Rows from block 9 of the audio encoder, named by matrix and row number. Each number is 500 + 50 x the weight over its row's rms, rounded and kept within 0 to 999. All counts start at 0. Numbers have three digits each. After the name is the row's rms in percent of the matrix's.
# v: attention value (encoder.blocks.9.attn.v.weight, 192x384), inputs 128-255
v.62 091:547461591579456517460475507612500480527495519477430515472529532543428481543503529449464512357466516480467443565496522477482550541467534506518584474470481473489483479474394528478368460476341532520558417517542572421483535485490604507478462534508547503460524532510562484464446467550529588481452485479451501514407407431542477470544418497472585493492557498533498588563461404562484551432571
v.63 091:444484537476507567482527464587420516475516553507463549552510468502565596530432430501491547570509470498553556561459578543494484608547520499508479536499407457558499509525477616469421533569469462450502433512524460486496492497491457558564464506525470579526469441485495493600482515462630514514536435522440475465427533501505434631443560473497485392488578440514519453542562504471448461417513
v.64 116:442460557566547488615558515505520489507512552527453416533533473461383537481404587516488608540561428496440513503585562523434407543492433537489510429463477442525534557451444435562507467555523581472515558490485529437473493500424481530387493494506426549472557494431507530396426585387469530506458488524539505509499524561491469440598519410426578576607514471518598537570482502480375500456514
v.65 112:469432521495462480508495495515485586444491429549528517549499522448445502587504396412575552412559458580487577511580502527474502482504485477586491448525560525426433541571503493493514552441475428496452441486553511459457462501424492439513531523534531630524542548614532573502510576382449512478485462553480542450455530484503480487494473454452572516582532476576451494503527499548476426527514
v.66 108:538564507477457474439530547596491563432558577490556553613475515509540471434577509463451506486493487499546495453553488574497507560478492430436459579547492521506474486536598459498500532438463464485520546492532457519494437448555400470544497527484408536433487463586426451554510436505510510462591529529408515584494462461589496469562531497639493438569554598498530425538515488465494439574457
v.67 099:468518576456491531499532437424516517553516435531491589532442532611530580525487484514512531531450561586501473439528520527471540550565554521548519454503474455433491602481398448509491449399448521446462481467716532486494543467571481548511545603445425556539508487463539504519588510446499588562501576537636654609563541504603583408503471498505547552438517536533443462590426489426493431540521
v.68 107:472516577476526526551503510523375547548488525533477451489509548519410467457524626519521508547631550471503542510571531595466457483500565440584506461541502469561497600551498407531448423447587421441466471481529444510449542556497488537410504509503504470549545531438549493451440511402509480531499541508507495460564518551464582554445513397466594631479531460452575477508454330590434491550587
v.69 102:525511557440566512527491513528511548486504523527409466494466468529394432584523450480471492564572560508505462620456484550523382577443444462514550474445471434557488529540591550521590459563516486508464530508459589546640471447510500495558474406479516563537498463458494449431489462505582437445578426548534547541452439446545514535598571506586437545453552531519506428484446484458482446523544
v.70 108:571466454421477544465528481564466488421547483466396466475574544484510475493539630503519410534543590414539555483464410487591562450576482530484448545496510452521506444491471501509408414514545426454515444484576358467495490578527498456449467556538554401534532467541517541546482538488410563563507548390540463560483469467487455489470511586455440565437552466561519414507522533490481521400513
v.71 103:513517491527487451506463538483456473477537481527544556521558469577561401500495534486566479422461489434452562437430497547504527543420475520478570526537522564489549524448466458453461462465566590448496486466522444560535492451533541464529656519520449512455558505451505525548569491533485480492574438457616511574474539504444463548388406523539545460425538490503618586472495487478530484482490
v.72 107:347504510540470543578505552419468461547569461452535557448507440454518524465467468519483517442561508492580549513438539458565546529613506470523491501442552318460490467503545449486476508542425497539565461425480561473564574562587573505488513407575488525473526566461486576514408540471485522474567584421534488488435493543555465498552465496463489477443588426521516501501445520509566488538578
v.73 109:516560432509484595465522442540443469520490382497487473527433481486607492490535486498459494538507484425521516516404451508460510443563425465445537476430484613597497528569600516512445489531508513474447489617517512575385487538488467414535535508536463456571494502502512488469561462538490559495554450472479623481423539473470503440391540528504527518488570593469537472577543594553534486535487
v.74 101:443518499420500476563527387502464535503523448483508496567493447569514532600474506438548469409457528535609542577398532486408435483469547481436475406571567369452466505472555384478479366618536411562570445582490526441450508550501459446500564559455528476533506614496541516419540486432434595491551459513399478537549535578498444522544402559533524477490550610482588499538477464479502476518534
v.75 108:468419471550486484430563556437538431406489423545432527474517457522449576477495524529465555540469434613471475424565509500440562512506536412434552603462540429550466520514461454528519563505542578479559493533486547513438502540534577440523461471558481444552534457511511642557403446548480460507473410547603445527526527464557446480488498526499498520551574455535466502620474403461604506555598
v.76 111:539484478515625454548549546493438565495502527600564529461382541484437459601479552489501465527499499531421487436404455477504474507565528560492480509489478450465383392547548506583442520480457453486555544517523502463499465473547444481554585515577510506521578544553580498502462503551456499547485578505595566538514522379546530514509507407514494450482582410533458399423518471513413520539474
v.77 107:573420520454448450481599476391528566503526513503457455498583443538561539588577551503483422535428465535504487447514490442504516519496478570509422515425520460489484517513478526570482544457438554562586568481475483491479630440475467401479522392520480515469549494400454451475457458502487580467517522514402522502442516560468559580472484534537586521429558467447405496533516437444470571584459
v.78 104:487476530384450490438600438420542407519456447556482521615547556446596470508482525407527595532556523510489500486503554591549548532442535496607494456491507504507494477461397531393488495452524516509501500525581482551551480429529640424472571555440574518503573535586583468548520433497574455533476495535496467570485526499499501480553497458433477602427421580446436502422533539444455462443579
v.79 107:511464522502500517537536589487463500575474490481515466498423446469554455466536419611433557446476557491462548585519546516487468512552584456427485565542517500489596532518465589565537535495496474479470513571469500480512456446500515469474436470445594423565483475494531491498510572541535507407546430552465498505538466513601479533464510549534509540567470444477642463550449542550421410506516
v.80 111:436451467432513493464509548497471502566484499568597534525474473528563416541419485481529499516530505584534544448406593434482594474500400493614512483517459514463358438494462540485498506516519483470479548466488437532549483517580522467512390528474523453472516460512534436521499546503526523553503498470466403511564497463522493523477400514576422425542468519571491454417567513543407528428537
v.81 106:469458522443486527470525468466579509473522495505560519437473434591532500543539545553465504482475498517563596510479390493446408473587468550533488478443567569503525511435464445586472550442514605438478572537537490411431457454582567559482420417467454522426495497552526489418490532407528473480553487474433461451468502474457447474534524524566533430527486449545506521529503547561470520548541
v.82 108:443572501498519463468532508475372532514596539423461574440566495479470484515407501405571486473419411429556450464516436485478505499446503441475439543597445492517551511569522533429477489478568512552523512496504498529495483492509554553453579528550531526470589546492535469555567484478544542515504505428502483494558464589506463515524502488531440508464490412429439469494569523533566443509397
v.83 117:549461486541417527536453556542513524487496522479496519520459502454485514543561534526538485507459519471491513462371430485464489480514456513548519559582480512489458511590515539459492501506611435555501494530401635533548511487532564504579423552496466447468565490524582524473412559574556529557558536479542560537444551564555446430568475514451570544463566472574543469399496504557413492501464
v.84 103:506528557544548456480463504489528490508490444438493545424524516522498488504495474453512465386498440504561470424554630590454473478528419459520496507534458439523560512536516511482452518582608582494511467541530474432496463525437444469465481501454538499535549510577511503527579496481487501500511482604530484445522566493553494514465537408474498368664473542481540480556486453524456457471556
v.85 103:443532509466490463449466598513510495493606502486488520438608576540408499517571505480549520498544428545493508497631529540613533515485568503560518498571512478424555464400486464524503483549501448495511524525535536454471579578467467493407618471457554493501481492517450505420615462406614555519405534567533433484510510469427508489415484436416534548567492582483501527462455395487531385495604
v.86 111:464482426506469455458556399456510499554521422480454493485515448467420486442477555485569462576532518450497519451525500471453516503585476462547480491439518452584463514521541483507505432508391526457547510519542434492473534463530438451465519454471533453509556518520497562519484539461442509497462542505546588526573532551477469536493490534335562514402539425478537530507541458468523618514563
v.87 113:520482569392495501482565481428388421562446422495407463588558568457489474498507590398460575503533511568503535476582487510495479386436413474576542454474478534509435501523439511439530515535545509512437512449452569492545453538524469518460582530556498543448411555504412459485501447496491488502525564479509525527584450619415579540562491406509555586485455505458484615479535524415526580529499
v.88 106:521644426498516457478493472510510534375580618562508455515477449454461487440458534522493557488514398460534463557539414561471568543565504550530466514484454548497534538447524535555487521365541518469630462465639478449540607488622422470434557530467472559476530520580570522516470543568572540525475500468476553406444470502551476565376552459497457432485534447491520437471466457477544562484546
v.89 099:424536471499519391421513548493580504599436454445555517458413479432476499465474583512559439454525455468491567482537512466389482449530457498411437412452516600540559527531509479436483377473498498504291464514589481531501465580503512604496536487473429597482532530565482496467527499475513446501480496558529481488525427397489495486504447465540495545515460494439448575466458502494471449565527
v.90 106:548487468503523492422475417479434463556515444519469580449488468508476493505561409488547371489547532520447541596450483386518498526388375461477577602551598465560500479414499559519451565471446572515546509526581564546466411524564483538469476491568620473519490437491429448540522426550528462470504377489477495558472500441568507518469554528521475429482430408476561507487549583469464474457551
v.91 095:472504435487621510490458455528490489471522466548473444545533542536519474491456468524462571473524491452476607525496510590438596472550586418509508536580510462483605491430481503519510437484526401452421596485564522525524519493490574531454529535535420494470487452500574531491490536466473562497386442567555475468508522485474597492395541492467532591647596623484580521519530499519478523473504
v.92 113:436513617424418528394486443427493476544488437480500494592586556447497444533428494432579417541470566551511568478428495553499457560556504410514471492534468523555555444530458448399476534444478679488512488446586519541585425506554498470472533541518591474487459501501519503499568561601591471555517570513559414500530398528551419493445521460470504549535482461451454542490463456430552457457542
v.93 100:572538505481542520459381548592521512479578508507452498455494466421490493577466541516482464526525542532419527593319454463539508571471560500481528495569490523468563440562495474520397523539513372523525456449437463494638514548478474545539487557472578461544446426499553459532468472512438518555477545542488606432522536403566510516472559533508526563600508453522493522474535452433465519659552
v.94 102:531522456438540497411474582494498579470575436541418534555492509487521493578469556460563540535513508480523503472464523529627542488371576461568515489577484497381479464483561574502553474503523505460511535542489457505549420449530529558457508469491416364515466427519528543477476492520569539470420471576533449550573532394552541494487544477519463570615545589445505472480539575532435464505498
v.95 101:517541420535554498563545540615513417490468505539571549481355599460433546406518580535462475521537459455450500511592537570519506540418486575408488578420504447510503415512587358464463493467531485485523559432448474529410528498452482501570442533501376560585494503512457532524538573476449469540549511564479534456516508493519526491554514409518585434587546576573508521493509582486510607443494
v.96 114:535523566560424589482491519479542497508510482513507453471496475492516526537541462501529435418402557528478502506480436490380500501509473485502497522574531484475503494518531492548526487460477454556477441498573497506518494577556494519528520586487490531481605517563538478463501513481566515441421533512473495442531527441551536396534471455576541446560449525553473516510474465436447500573601
v.97 111:498455496466588406469511482428503471582471461492535526373527485513523553523549477521484496467496528563491501503503502437536448523524548444590507545499549364570529424535485468519541450457512606494488536537546495502560521490551591516462428390526497485490395516475463433440475456523490440480466434559555417460629454510434525457542518519548480563532377519525533512594460428399577513537556
v.98 109:587462569426539536494517506536471533558565599479465470526501501534515588509549500471515451443418605512488414552424561432644520569455481602522602561554518555490544405522535567560480554529507441455478468522559411474484436474511469422509413425510493446499359404428498522466509475558558470548519510516424461578547356415432493387434504605489430551508435540596437476478479527414470500512479
v.99 104:505484533474445499559529519521555483452372483489591467481533463478426492476487490516475471447497400426540510443504506541546545577556617464527546529488528576509486521578511463478457498501604448546494591411489498503503512496456535508449497530447528604487412560476426508490553516516562591549474428594430468516476460450459564400415577503469488483505491501505596460510484499478532520532514
v.100 108:450466483536471487536484408492483478518538519546476462484433541496499497453468516518452489484494480522492529543555564571575529535578547619503443490366532485513477529509336491480496461385509615502612442478458457536549627515427598585465519533489467510470555555437513485460517460498471372521467488586517347386513528602582477439531515453398585531536437497422523559560489475548494523527464
v.101 100:496454504553493389448484479555414545474399469525476514481507483503478557439430429507458508438540571545457596449507482460454484519589485586427496525566551431469509499494471425548535441371481406529488431534524446583483494545457572497502541453463563519542432528533562481504551496538516455523422592514449454621515594635607490402531525482521453525475458428423490453448417437544512470455548
v.102 110:506511518488555476497493485505581471483412607547542475424468520541554497575508515441476438564487493533481489486454494545434419472513452430494478573487571474540355543588587505461543544520505527489522438492592525458492570519534494508505509473540473488521530522474461427508490535659503447498526518408393474567517360435523416554516501547519524467547558495518400487505548541554500539504519
v.103 105:513542445545531508451507516502539525523540474445460501473513532511457593459522510523515562497518383402524446464487488525605566541503553597434547472435472610488430439547492412622547448549512555588491476519539407452560524401529521533505414486496477458479524506421475493527457543450559483500475470534560567421417480434576568476515556547363483504511415506517496487545535475436539516491481
v.104 105:494604435463581534515453565522550462553459462470637474493371432513504456454469471510526466529526573519541516570472432477495444401485456486489481533533564498515478546462388505520497401508484494507495504557501550581492480428496519533484441526443576441577507533510462473432444492408446436594475446565425513424555425553504413481574521518450463516518549459504510479466533468535494480511595
v.105 112:437445540425529508527525550561523548525593495453470498385500455596428510474463512382554498528491546509443503506567604475538362469484540452520500496477427502513498508513521475430502488573514566476562530456492580581526564528541405588514537547439473507470505471464514533546607508419480379486550446514459520542498502584501496540495501527545481496546478563406420467471528546477538500530542
v.106 105:544516488504481432416522587500496538558515479403592498536495502522442497483512479580537555473560527504434554535455483502468465511523459571415513548508560547546512502488512430424409456452530482543447564546496440574483427561546493506504473553467517475468468534489427494586445487643495421515423504532444392509551497467512505447495558495527456490493482511482487466347478503493408421484495
v.107 111:526488539348495429506526508462425392425483534527497476531449535546465521464449512413520561564507567564508553459586549551466537609522489466472578502575564480537489493431561550531483506474536475591497513496544545330473457471420529517444503481449557505492598474512492513528507428520549543580482496477554536513555504480541571540515474401494526501492472487472515535500532462477516515446575
v.108 101:468568508559482497584486545548488484506483559476485459409523476502535502448474517400462578454559478436481469494677519533473456432394495599516432515532454451459497458489438475477539450597602547509525431549438503487512485528410428494480509381508464474438486443494500551473512517463462530376411495505454449511513481575537572429526527397403477531502490536540474461506438493544554515530482
v.109 117:456407504529514510442509561512428444507567374476371475463483552548476478475463620460567579488430607424451445507548499534522394479397472480488459510515468460445529584543413468463462529528524534507468508576555502438502551512374459564488517479501512510512574578443564523395569491512400542462442549493569446452496552600507537503614464366424580621476558535527522589496548499490550487542537
v.110 106:539449541473500550444492605460476443482555431534413550503622540472572604500452591532544487602421564450412581467456507469555511510456580461478538480578564494562507468538535620566442516489549421391483556419492565514509480519539526445558534540546441398546482524485471504574426453595571568456496453503486504528535373488457549478550544545518473556509414554420613518479477592470590492534437
v.111 107:480508524539458463535548522531512458669440439495448570379528536534454456420526430408450501525565492521506493491497591596489460535485509464550573450516527490571568411467475549536449531502616534501391484512424456471432474462385525488513494513529523527536497527459583571500588480379450474429468487595492470446510478542552378463459556446516474456554387582544561505469434492508505400484498
v.112 116:499493477474503568492517494430510462528495449590436433563516537389509578529543550515478568466549608584519492530541472524520355512444526488565417461470530546463490399514535575422424571548497490527428520538492531485429491512469492492550456474562461480608456548525469402396455440527560457528503523466530555484584469510449513512563525526485529505522509551450467574482619494556534494448463
v.113 103:485516533491528621535483511508544493527603486483577568518612583500535442541480455487569439437472551518498415441437447520569521482473383552528497548502527568493461470507516489542443580499425549531488496473496397576443448533460571596534461505436428522515505403401538496528588476602562450487564527461527530491544583583482471578496506554536411547519507610557505549413503522449490609481463
v.114 099:532544494550521451479519524499483445553543559467608507511532413413530551544501481519575508546396507444585443496568470509540508438552417586496442484450428380426496437505429506531551499532490592505562478516480446478489470409427491565566403528461553545462524538491469452505461595547463424447504536524556520476510603548467547518514505490494469502526470519482474524488426454496459534565510
v.115 104:437554478535476458608470569453548433450524518485580501546509490550525520445444536447430498473457413446540447426442488540505478547490569438341586586521499478459466446470513436387410500495481587485520426614461420524455579588464535464471453469541545453577530461459510520459534508553523514549515533481574523465564609595548535509520546440430586525460517495543502441560525543560533550459529
v.116 108:459541436486531465489470561582517493454512510437544560543404517496582501564523454556404438468450493472541462515443430443585546368455456450532512510501485543494491426456611606529514397481531479371463525408484447474454431548520508525558498516494417539564557492598496515479482500471558505541598498631479515431548516412464510498434526503518553487510556496570455476473503613509442620472483
v.117 104:518450542436547481405526449485465511488464423493471461541448601497384595490505500457608469446598530462471522466512472557508580498471470553529486443453473577540495514456386512531496541498553569538457495495599501536489474493521493535444579549527464514511503539573531487416444498497593455492520591566495494593528572555525448525499457417489565612561497520475399591494477474560514377385565
v.118 109:517520471541543472485545601551470609485412400548537399522482465429502405505566443556488459525503448502472522507438457527541514541494615424491593545432418468515560480573543513454612536520507539550473489621556463491476413528427534515551448466545507512564490470532585514460520550505487518487436442506441507524488535462521478484473574490553511497533419505553456512542539490596492549580443
v.119 106:489399495524510456535469429495455474497500506486513558514534496482461448507581485486488449395417576574542473438483506523518590521546586507434465513503548506485392519586595467482531512503505615457477498566554493441522552420491534580551530524602490485516425490529510477433474435558571576587438543543527431558521535537574510424448543484491572442519414505544528494546497489509571431511580
v.120 102:507496541482478507525540545431570511508521498491507491457509493518534526510456550500431489566456556496399486471522442521536437466525511523466551599576419581513576525459431471497426526436528558451611454494551450490476480425514445499450521530435412400506575546555551484492536545531472458534554556471552522551580534516563534456509519509447531557426520520420537495598390460448461486400396
v.121 096:534523540450543343554535508488541487468542649469516476485459510511483611438428588434450528490442504398488504501517475399495547563588466519446500569453489487543445495531527547448575496463431505458535491481490552582477445564442435491521479496433493458447514474529570458537454549503486430481529565517577472597442487494460561548535475547460521467551444446411514546568547512467453512476540
v.122 099:545483474552511425526569547564536471437378491494579567533483475547597474553510406590448498514491516510490540506446492432461586479447451493549505496435431514501402419567595529503443513498500513438451506491572481493418406470441473430545521493427455595564530526514432509460511479517544537519547519392452568448431527385438472536488476541551505411459550450505517446545645567482486497520418
v.123 106:501542515473475518556526393432570414568484465497558469423512501538551483502515469512442614482502476448484551460474492629517550567531501526524516510435444549482502505570508504500518458515513554386488437537483484455483508501417382443440520435551581542536578487529434564518482517459483446481511486463463382576355565483462476513550459449584450504397579535514483485578521483541569464466494
v.124 103:542598543518521582506449580548529491457585559476564519595484487533530450478508485634450548576456400506497530556599486483479571517557505421440476408476515437543517522411467422463531530471442483492542487529473404578460419535490503465444420415424498495430509489498422445554509512498481510441518481545465525541418491536478560487403551560589495470451537532480572496403447392460515499545501
v.125 096:542480506468432527468522581651493524500475631516475469573437446483474534469484526470496469546531457468509499477434535446491498503455496399541517424489395505522484500403472499598516560474452488333484518442590474518452478486492450481556564483527405495535466529508555523509486630435571552497536470490521516490522456478561574469457504558524518438473470501533456465493506460530488533423481
v.126 108:542520572477455457426550425444467452455418519474515538583492427471452498514440488562487542480436567498509582498565478530449484553471572506461529576527508433467529579441448408499555560514445445551436452327557440510540510574570468549478435503421566543440517527398535484536517514508481544454459510449555530567560447532521584516373492568434562480493413522500525495446446427484473525488479
v.127 095:500394493482412567491535589466498460412402537563514570618509494525412421517535576585494533585511517566516380517564541550443589518500486529442526435574522510419496595435423513571458458508497524524632478554435606413526533488476490502546563527430489488509466491472538497458468441523563517554485444586524444471467422463400502463509474585500485478436417494473540491518553531556558497581553
v.128 107:524503430516570446585479499508471485484466569463566566541456507449404590509549555517411556530517563461478536545498480608421399462553511481457497509560472482440486473477541528615490545431424436476552500466445463545505525515553541562534534536532545474490517485507523567476502555494504497495521501476600445476483584574416478620465579624636546543574497464454477537546533495517561444477391
v.129 095:557398504440488350547466427429493550503479617485507493527523403604528374498461566428459490583468494423574459556529536504510539551555460508539490447488519433477492562503509479483462499545491449550465414421461504431436458529480468455521426448501518495467505517528452562575560494506549461552503533474516505524525547500504480647395519558488473422486514487401408562505558571536470520537572
v.130 090:566543437529633465613471525548485488506549509499465523457448497522490513480510594514416538550473359500490493504494529480509428486402414584568475468490488571418582543576511417480475537454412540534551520520445476494519447508505539499534462499502574469498561474547540451521429481472518508522463580530497440533482510434420461497528565431554542537460456540528510460475466520491367461488404
v.131 104:515490504528481505480444503551532556469487561489497492511434526595537591479498429466503533544527401508529582473594457482598491553474413453463498521502495414541473513446426516474487478473526514515535450531470435458509487584467481515501481585462505521525543454612491484551495459501549437441531385520494521453478482427530449499423570602491550468513490437390509487495509419528472424486479
v.132 093:520571569523558496380536572554556462470492441543483553466530517439533425507522540564547469436469488536496531487548457534497532489518513492516500492436510495516492579526590465556421518495551475528454504529458547478325592455464599496450523500486452592414474523477451479443431449424451420430625527450533460479584511453414465538492420540488490391496477502632552548544399537473544588577464
v.133 094:481478525496546507325457435471544480444576492426422499476485489514622453555511380538403532620527494476416504575448411518414545447449539343512527585477460556471465531486553556404535551519390530375547547546470409572448517501499507570499593438444523452549466457499560453439466509454525486491486556442456491433453498456478510462516424472492492564468544507476460575542542529545562552433449
v.134 100:537497613452416541538495465429503534509474516501462497434550451520572438486471466508607491467583441474433463591504536464520505481523503539463509402452485436582495548543474426536504461450445451557527484464531481484526434525542512552469505538535477479483473524448447593522539522444514511548435438542535606499511471543554533489512496471490543519569429450576565507515392541495595633499482
v.135 089:484475461568464472540616577508430437477490510552560533488577458504518474532451484578546554564529458508495500518515472509461498464452420444429506463481556486464475555496489514461598463551482432467507521457501384415525551437485488483504542406590466476495458450647479538622466426541606485535531439538585500422499509544502538574423621590544509527505523478507589563472483501475452440515401
v.136 100:439535563481619463544432464465516560509469507413484437540546573510509508485484576517451499514479411552556590556467492417482488458425568434503514486476500566514535535524350517462543487496566520492519535530423548486424424532491429491544565589529579508451531595463457488568525429577492442505518458481493519520409503510495552465488501460508515460400478573571464503475617491405535480499400
v.137 097:487448561527479552498521555406555520472558487531622472498469623425443521568519483490508496413486558559525420572483503450471485483551538477480575465510464444516527498494399557416428490575525560478444558516421495505532535539536495453459583481474479564465527502436518440574393476432532500600427556547458514498483559461536507475516493463377499480534623477421438479450484455483523559455493
v.138 090:456533478532457467495596514460506479513445550508496420539483478533402457378448461485503525552504478457529582482493555463499587471464504423595468522587539475453411524486497517464464508452438552478468567497556506483566463504543407431563639464426508562462542512558493499597470558468560517526553553453493456474500537558490508526459499520494394479446459566446565509510537454597515515582483
v.139 102:571477522529460538541487406546494527494573441489567442556563392532491407380553499504564651458463459438456533508509464453492528502524545484538550453532523531411464582528472442468518572540499444473458438498539516507475500558478470511534451397486419516411533493452518461470508408569522513565384527546527530546423514556512556507531518458513401504549470460477488472469491528546553533470462
v.140 115:467534467518576430556440440537448454459472594370466538504539515520487478394465487502530478479523470504592462553545508554427439469602555488526443574471590491522428452354507528559470491420529408512625525470465430615461539579479520499537506469485561557493541550477504552467587494518505522467501491488489493488450504561533575644463525523496379533574553515460482497553556501589564539410418
v.141 114:495463559456590460510542441565486488427506365466463509525527475545535432604485486505463415492577538453516506528457465531440510511511463565432513516421570416498541450565576494520422451529549452399435522487495499431476562505412412588535451489547483468452483506456503569507432555481498551511497465412527465387554656512531582410487470417471511585532483493506491489512490464509522604514537
v.142 090:522493517456544524502530502517553550506585481501568534557496508411509555480489551535571551364567425432465516540538444544561506505551518393514559554558468454552559520498496526449468530570473436487568450585558537506573487581511596517446451452552495511527545420467513429526511518484549462559471542512519478526567397427417560544644474446510576411505555545572490396549515449565551469514554
v.143 100:557547508517510421548476541569494489542439435456571442497445487508538520480489454547442542510524570440561579490514555603518536497406569544491451497438434451407504426545550567466519579452400377468391481481430546577517594487534446404509437456461549544419597479445539420523459484492506494461550460402512493483467571471512473529437535516492453537455502536460497517586559532548479501496497
v.144 092:527497550431525474514395435546526508498557528496538498600478472513438463443472451474529523601488543421605469455493447620449466459525649520561522512465436541508544397483580570486439463530398524513564468504506478508449368598515563459436619590495480488551520497468450490529468501599505455546372552579512487516542563551388420544475487539478524536577496450486561507522471391470466428594474
v.145 102:429459538509525559517585468439480537519551549452422445423557505415453556496507488525584529498435533442497491528506516581467461552489468481542518511545498452496428522503449440391520530542473530473561541457549521558469516572497546497402498427447519409535400543448364587458511453415481553518514559459466508572475511466552557519526518499526529509500566372539513447563477453431492519470454
v.146 096:468473420543562444477511516569532490484552505438501601490534458398487465501455426480498483464512513472507486554460471527452533507531563540461538543545492563594530465488501477530428522420438436421528591508580416544443489485579490515513444511445520489508586469478438488543528529503460507512537496498483465490537472507508456547508458518492457620461463507527431502532524506484479437469489
v.147 099:558469506482523401557502549512574479551517501490525525512513511432599570480474523515502543555441473528475534585530510464551517530559552509523462481607522445477593485458443544428394506589492444477597551509437543416550499541435578539474443557443513477454491518477505481523571478530523579580443498543507496485497461459523467510537552490580514514468462562494554437505516426569586442442497
v.148 092:557601549480458436597491628516488506458531525499559488491496492436508527496418510423491598539509459528556471544511529533623526516543545488557590483580470588462514564511493479494473531490385469487463520577527483495451414508515475488553498483433497446512484420574548499586434550451469536518503397559546536487510399524495474541515571506497486514393556488452470563477541445493475534580395
v.149 098:516486547533557449508515502549476463613518468469480515481468551448511475536570498420503482475509390458550512488535528551417485542436451450591452489601575486445581521480565484488497433492491443499579492538522516442415479506448424531465490421497554576594461409528412463499481550532477497570511485408546504404533547467475580491550423441406514506488531448532538461496409588490476520569472
v.150 100:440468582508450549407533519414520447494456456505472471433452493486536487503518445606567522499541474495488522600515541531461533534548457516450541495585509463463526484514479554437462417463488477441533500550574503521434459531614470543451535472497374471593467500510500480496463427492474504537489492585566495532459595515438545534450592474383504483415493503474441543559465551421547462474505
v.151 101:558503541476536343474486480526542583599486547466511539442433527466583408484487515396479506503560465451490473611536475496674519564514456480448532509553525481461483498529523466551454546554494528510505542443509457431502534539449510485531491439417401482524497556579451551648573443501501533513517520447510507514587412463580476521451588480478576532396583520490451510524454463502527481565488
v.152 103:437498505481655511480520454527451557534569437454435449442563462542544475460519502533378506490564398476374482478531479464472534483460531552465515498446521444554424595520493442483476536480398469578399565484428456429407450498490462513560402447498473477526459472433455495466482502443451478576500553519520526439496502500474510540500468464590501545510507453525460542451494528470475559473437
v.153 102:505472483553444527465535543489411486546452448506559518464485422451471481543591479529532389409408437491474450444475468482556548499484473567425530487591489554528442391517456523453525471425481521564485503526520451462452472509438529550543503512487544411491514495493481587452524486480435488441603538568583529529499545527569545451570436625542471497537523504497566459440481523440533543556529
v.154 087:472503531591411574511505405479503514483474436466443448488520469476490481512513451560530500507456539641549469522518557533452498461484475497475418568463613447510607561532567561541446429491561359555523467519467514511546463546466609536521588510466450507466534503499455537547471438539550463586517464572420589486425564502500413538506415469519384481553483507374546463551448517421525557532392
v.155 092:470591519533474492580468529454462500619504380533533550456544511545422479496477520439559451420505521490470467483485428458521470524427514468437466540398616511495529452469561551499484524531494457454504513466392503542474549556476581541535457456440498528468581540450474566586406415510548516573473433415563458551548477463565532420465431446561573561513523515476447483469469478435477472460499
v.156 107:472448534446520398494499454449523509451461549434448550436572474414457520582470494464489507594558494401474578514503418445531447432581477499484450474549568477516474384472510463511555477562415503445479592469473506535502410570612427538525504489506526497551496485469381520484542426449520595539561538521562622408484460492560524471581525582505488501491616569568517485542490513506437513477488
v.157 103:440496545543478443548440524581454592502462425593622401457507475582549565579491498479518504511508536457482469410541536557537405371489489545473528495515555535601524525582498434498546477500568398496441515543495470486552532409447525528593466467600530432443666478577521521614471482533514425312495483472521500458534557512504441504569510537599581424541492498457519568518519522569482521497388
v.158 101:572487440478456470575508483563421496503457457618431498506456438542453580571485484460522451474532512504463487551487507453525409544534456559466504475519483550474548381491525465517555473573506513501560438516494486497481464514522507454470453493554431566580503533488600476510523432459524448476560502367558526605550485449539497456384572485430549506449512424501488481518435464451470443543460
v.159 094:487415465509483519450453564593519547595456508471537451552436438476464562477531453543481466402610523401486450524537465535541528514509515545380562565536520522519472459549604467443522464513502462528515443563523467637558489509516546539542540522547441515569518455505514463490483484494504367443579494512493493519551422474498448526548488565435550532525517459444540525512527557540466522449502
v.160 104:609496420404610483570501545484468457505465521581602521574511465507466541510449525526468440452573520530491391436531489458614418536431412540507550557410495578493453474501515601553449451515541517481486468533503458448495522462435483450470499601516451465533533493492498519512524485465477500518460468452549454579522390515509503425450502467476503517469520532529420488519485534458516489534524
v.161 103:491562572535506583475586547529531539561452461460444507542473516509480540541507523488530579488568554502500490507499506469537516471565485536497464440468461508472483510465519523533395436533538535454481518415481506430470427558415526413513600539495463543511425569428480478538475480529543473551580469465579531520569472498469482482501453510430540377517604589554491513462509442564474562560457
v.162 094:488488501568545478490485524520534419526533483542577432489499486572518501405486602523544594574540517502500586527333495474559449527442561459473428430491462440480519503565536468537506592565583515463476492496489491505557474494465532481482494450669454522406447500434598444493426384489586490490483530552538504523469561599493454493437566477423487482394428531458505486525365528479568531433449
v.163 094:527462495491418456458498580561456607446506538557441580573420530543482525510532554546540533477487541469534479437622506529494471521485539469603395464450477497393502472497593469445533487541423427428519613453568527463507439499540583524473612578545437545522475516507537478464518539488501466422503510488459402489483495459443428458547455518464540530501511452527572487527494539605485488441514
v.164 090:573527562508437505453515514512514498495482479531534486592441595521478554454467465635489500437542513474456507463520434447461545428527568462410541433505420499609463536429459391485502574569487465493508427463504520502528468443536465431511581529477492551517473529515569495522570547479508555358368453509551562460541501488488490414499508611513519558523462534559576626544447467496473461501555
v.165 105:601566534461484600438551459476509474437501500483484456484586556493451584476537526486468499527479465536463455511372553576458538473473560459453494457509551528487530537592513586502603603491486550496488411520432560469496486393490524548426559592574424508473560477513474522461519540494550567397512579511532529547534480487531548453451500493518588529531486465562418520413546488497495448559442
v.166 105:489525650510553529412488505538620424480511441431476484432524495494480501563539539495482503432520433455492440462417528432622474523541537562436609528519479500569425439466468504489512531523472498566603504410483525601506542501468490523512508487382433502628409457381442537490475490402453460517399456524527499491538470423450495469540499509492530545458562517541362540459453463443467530507465
v.167 100:503469531498474494532487439429505498420496486587568485502461428606439581567423463483515587445570540481446538516495523516510496535515556437395406484480565521585456504512512481489579522479487529475530525455517519528434398496521453489481450445420584487494539520475539504589487507500477468461460408534527462522512490573496461493439520508554451538513450524470565396494478532519516553475527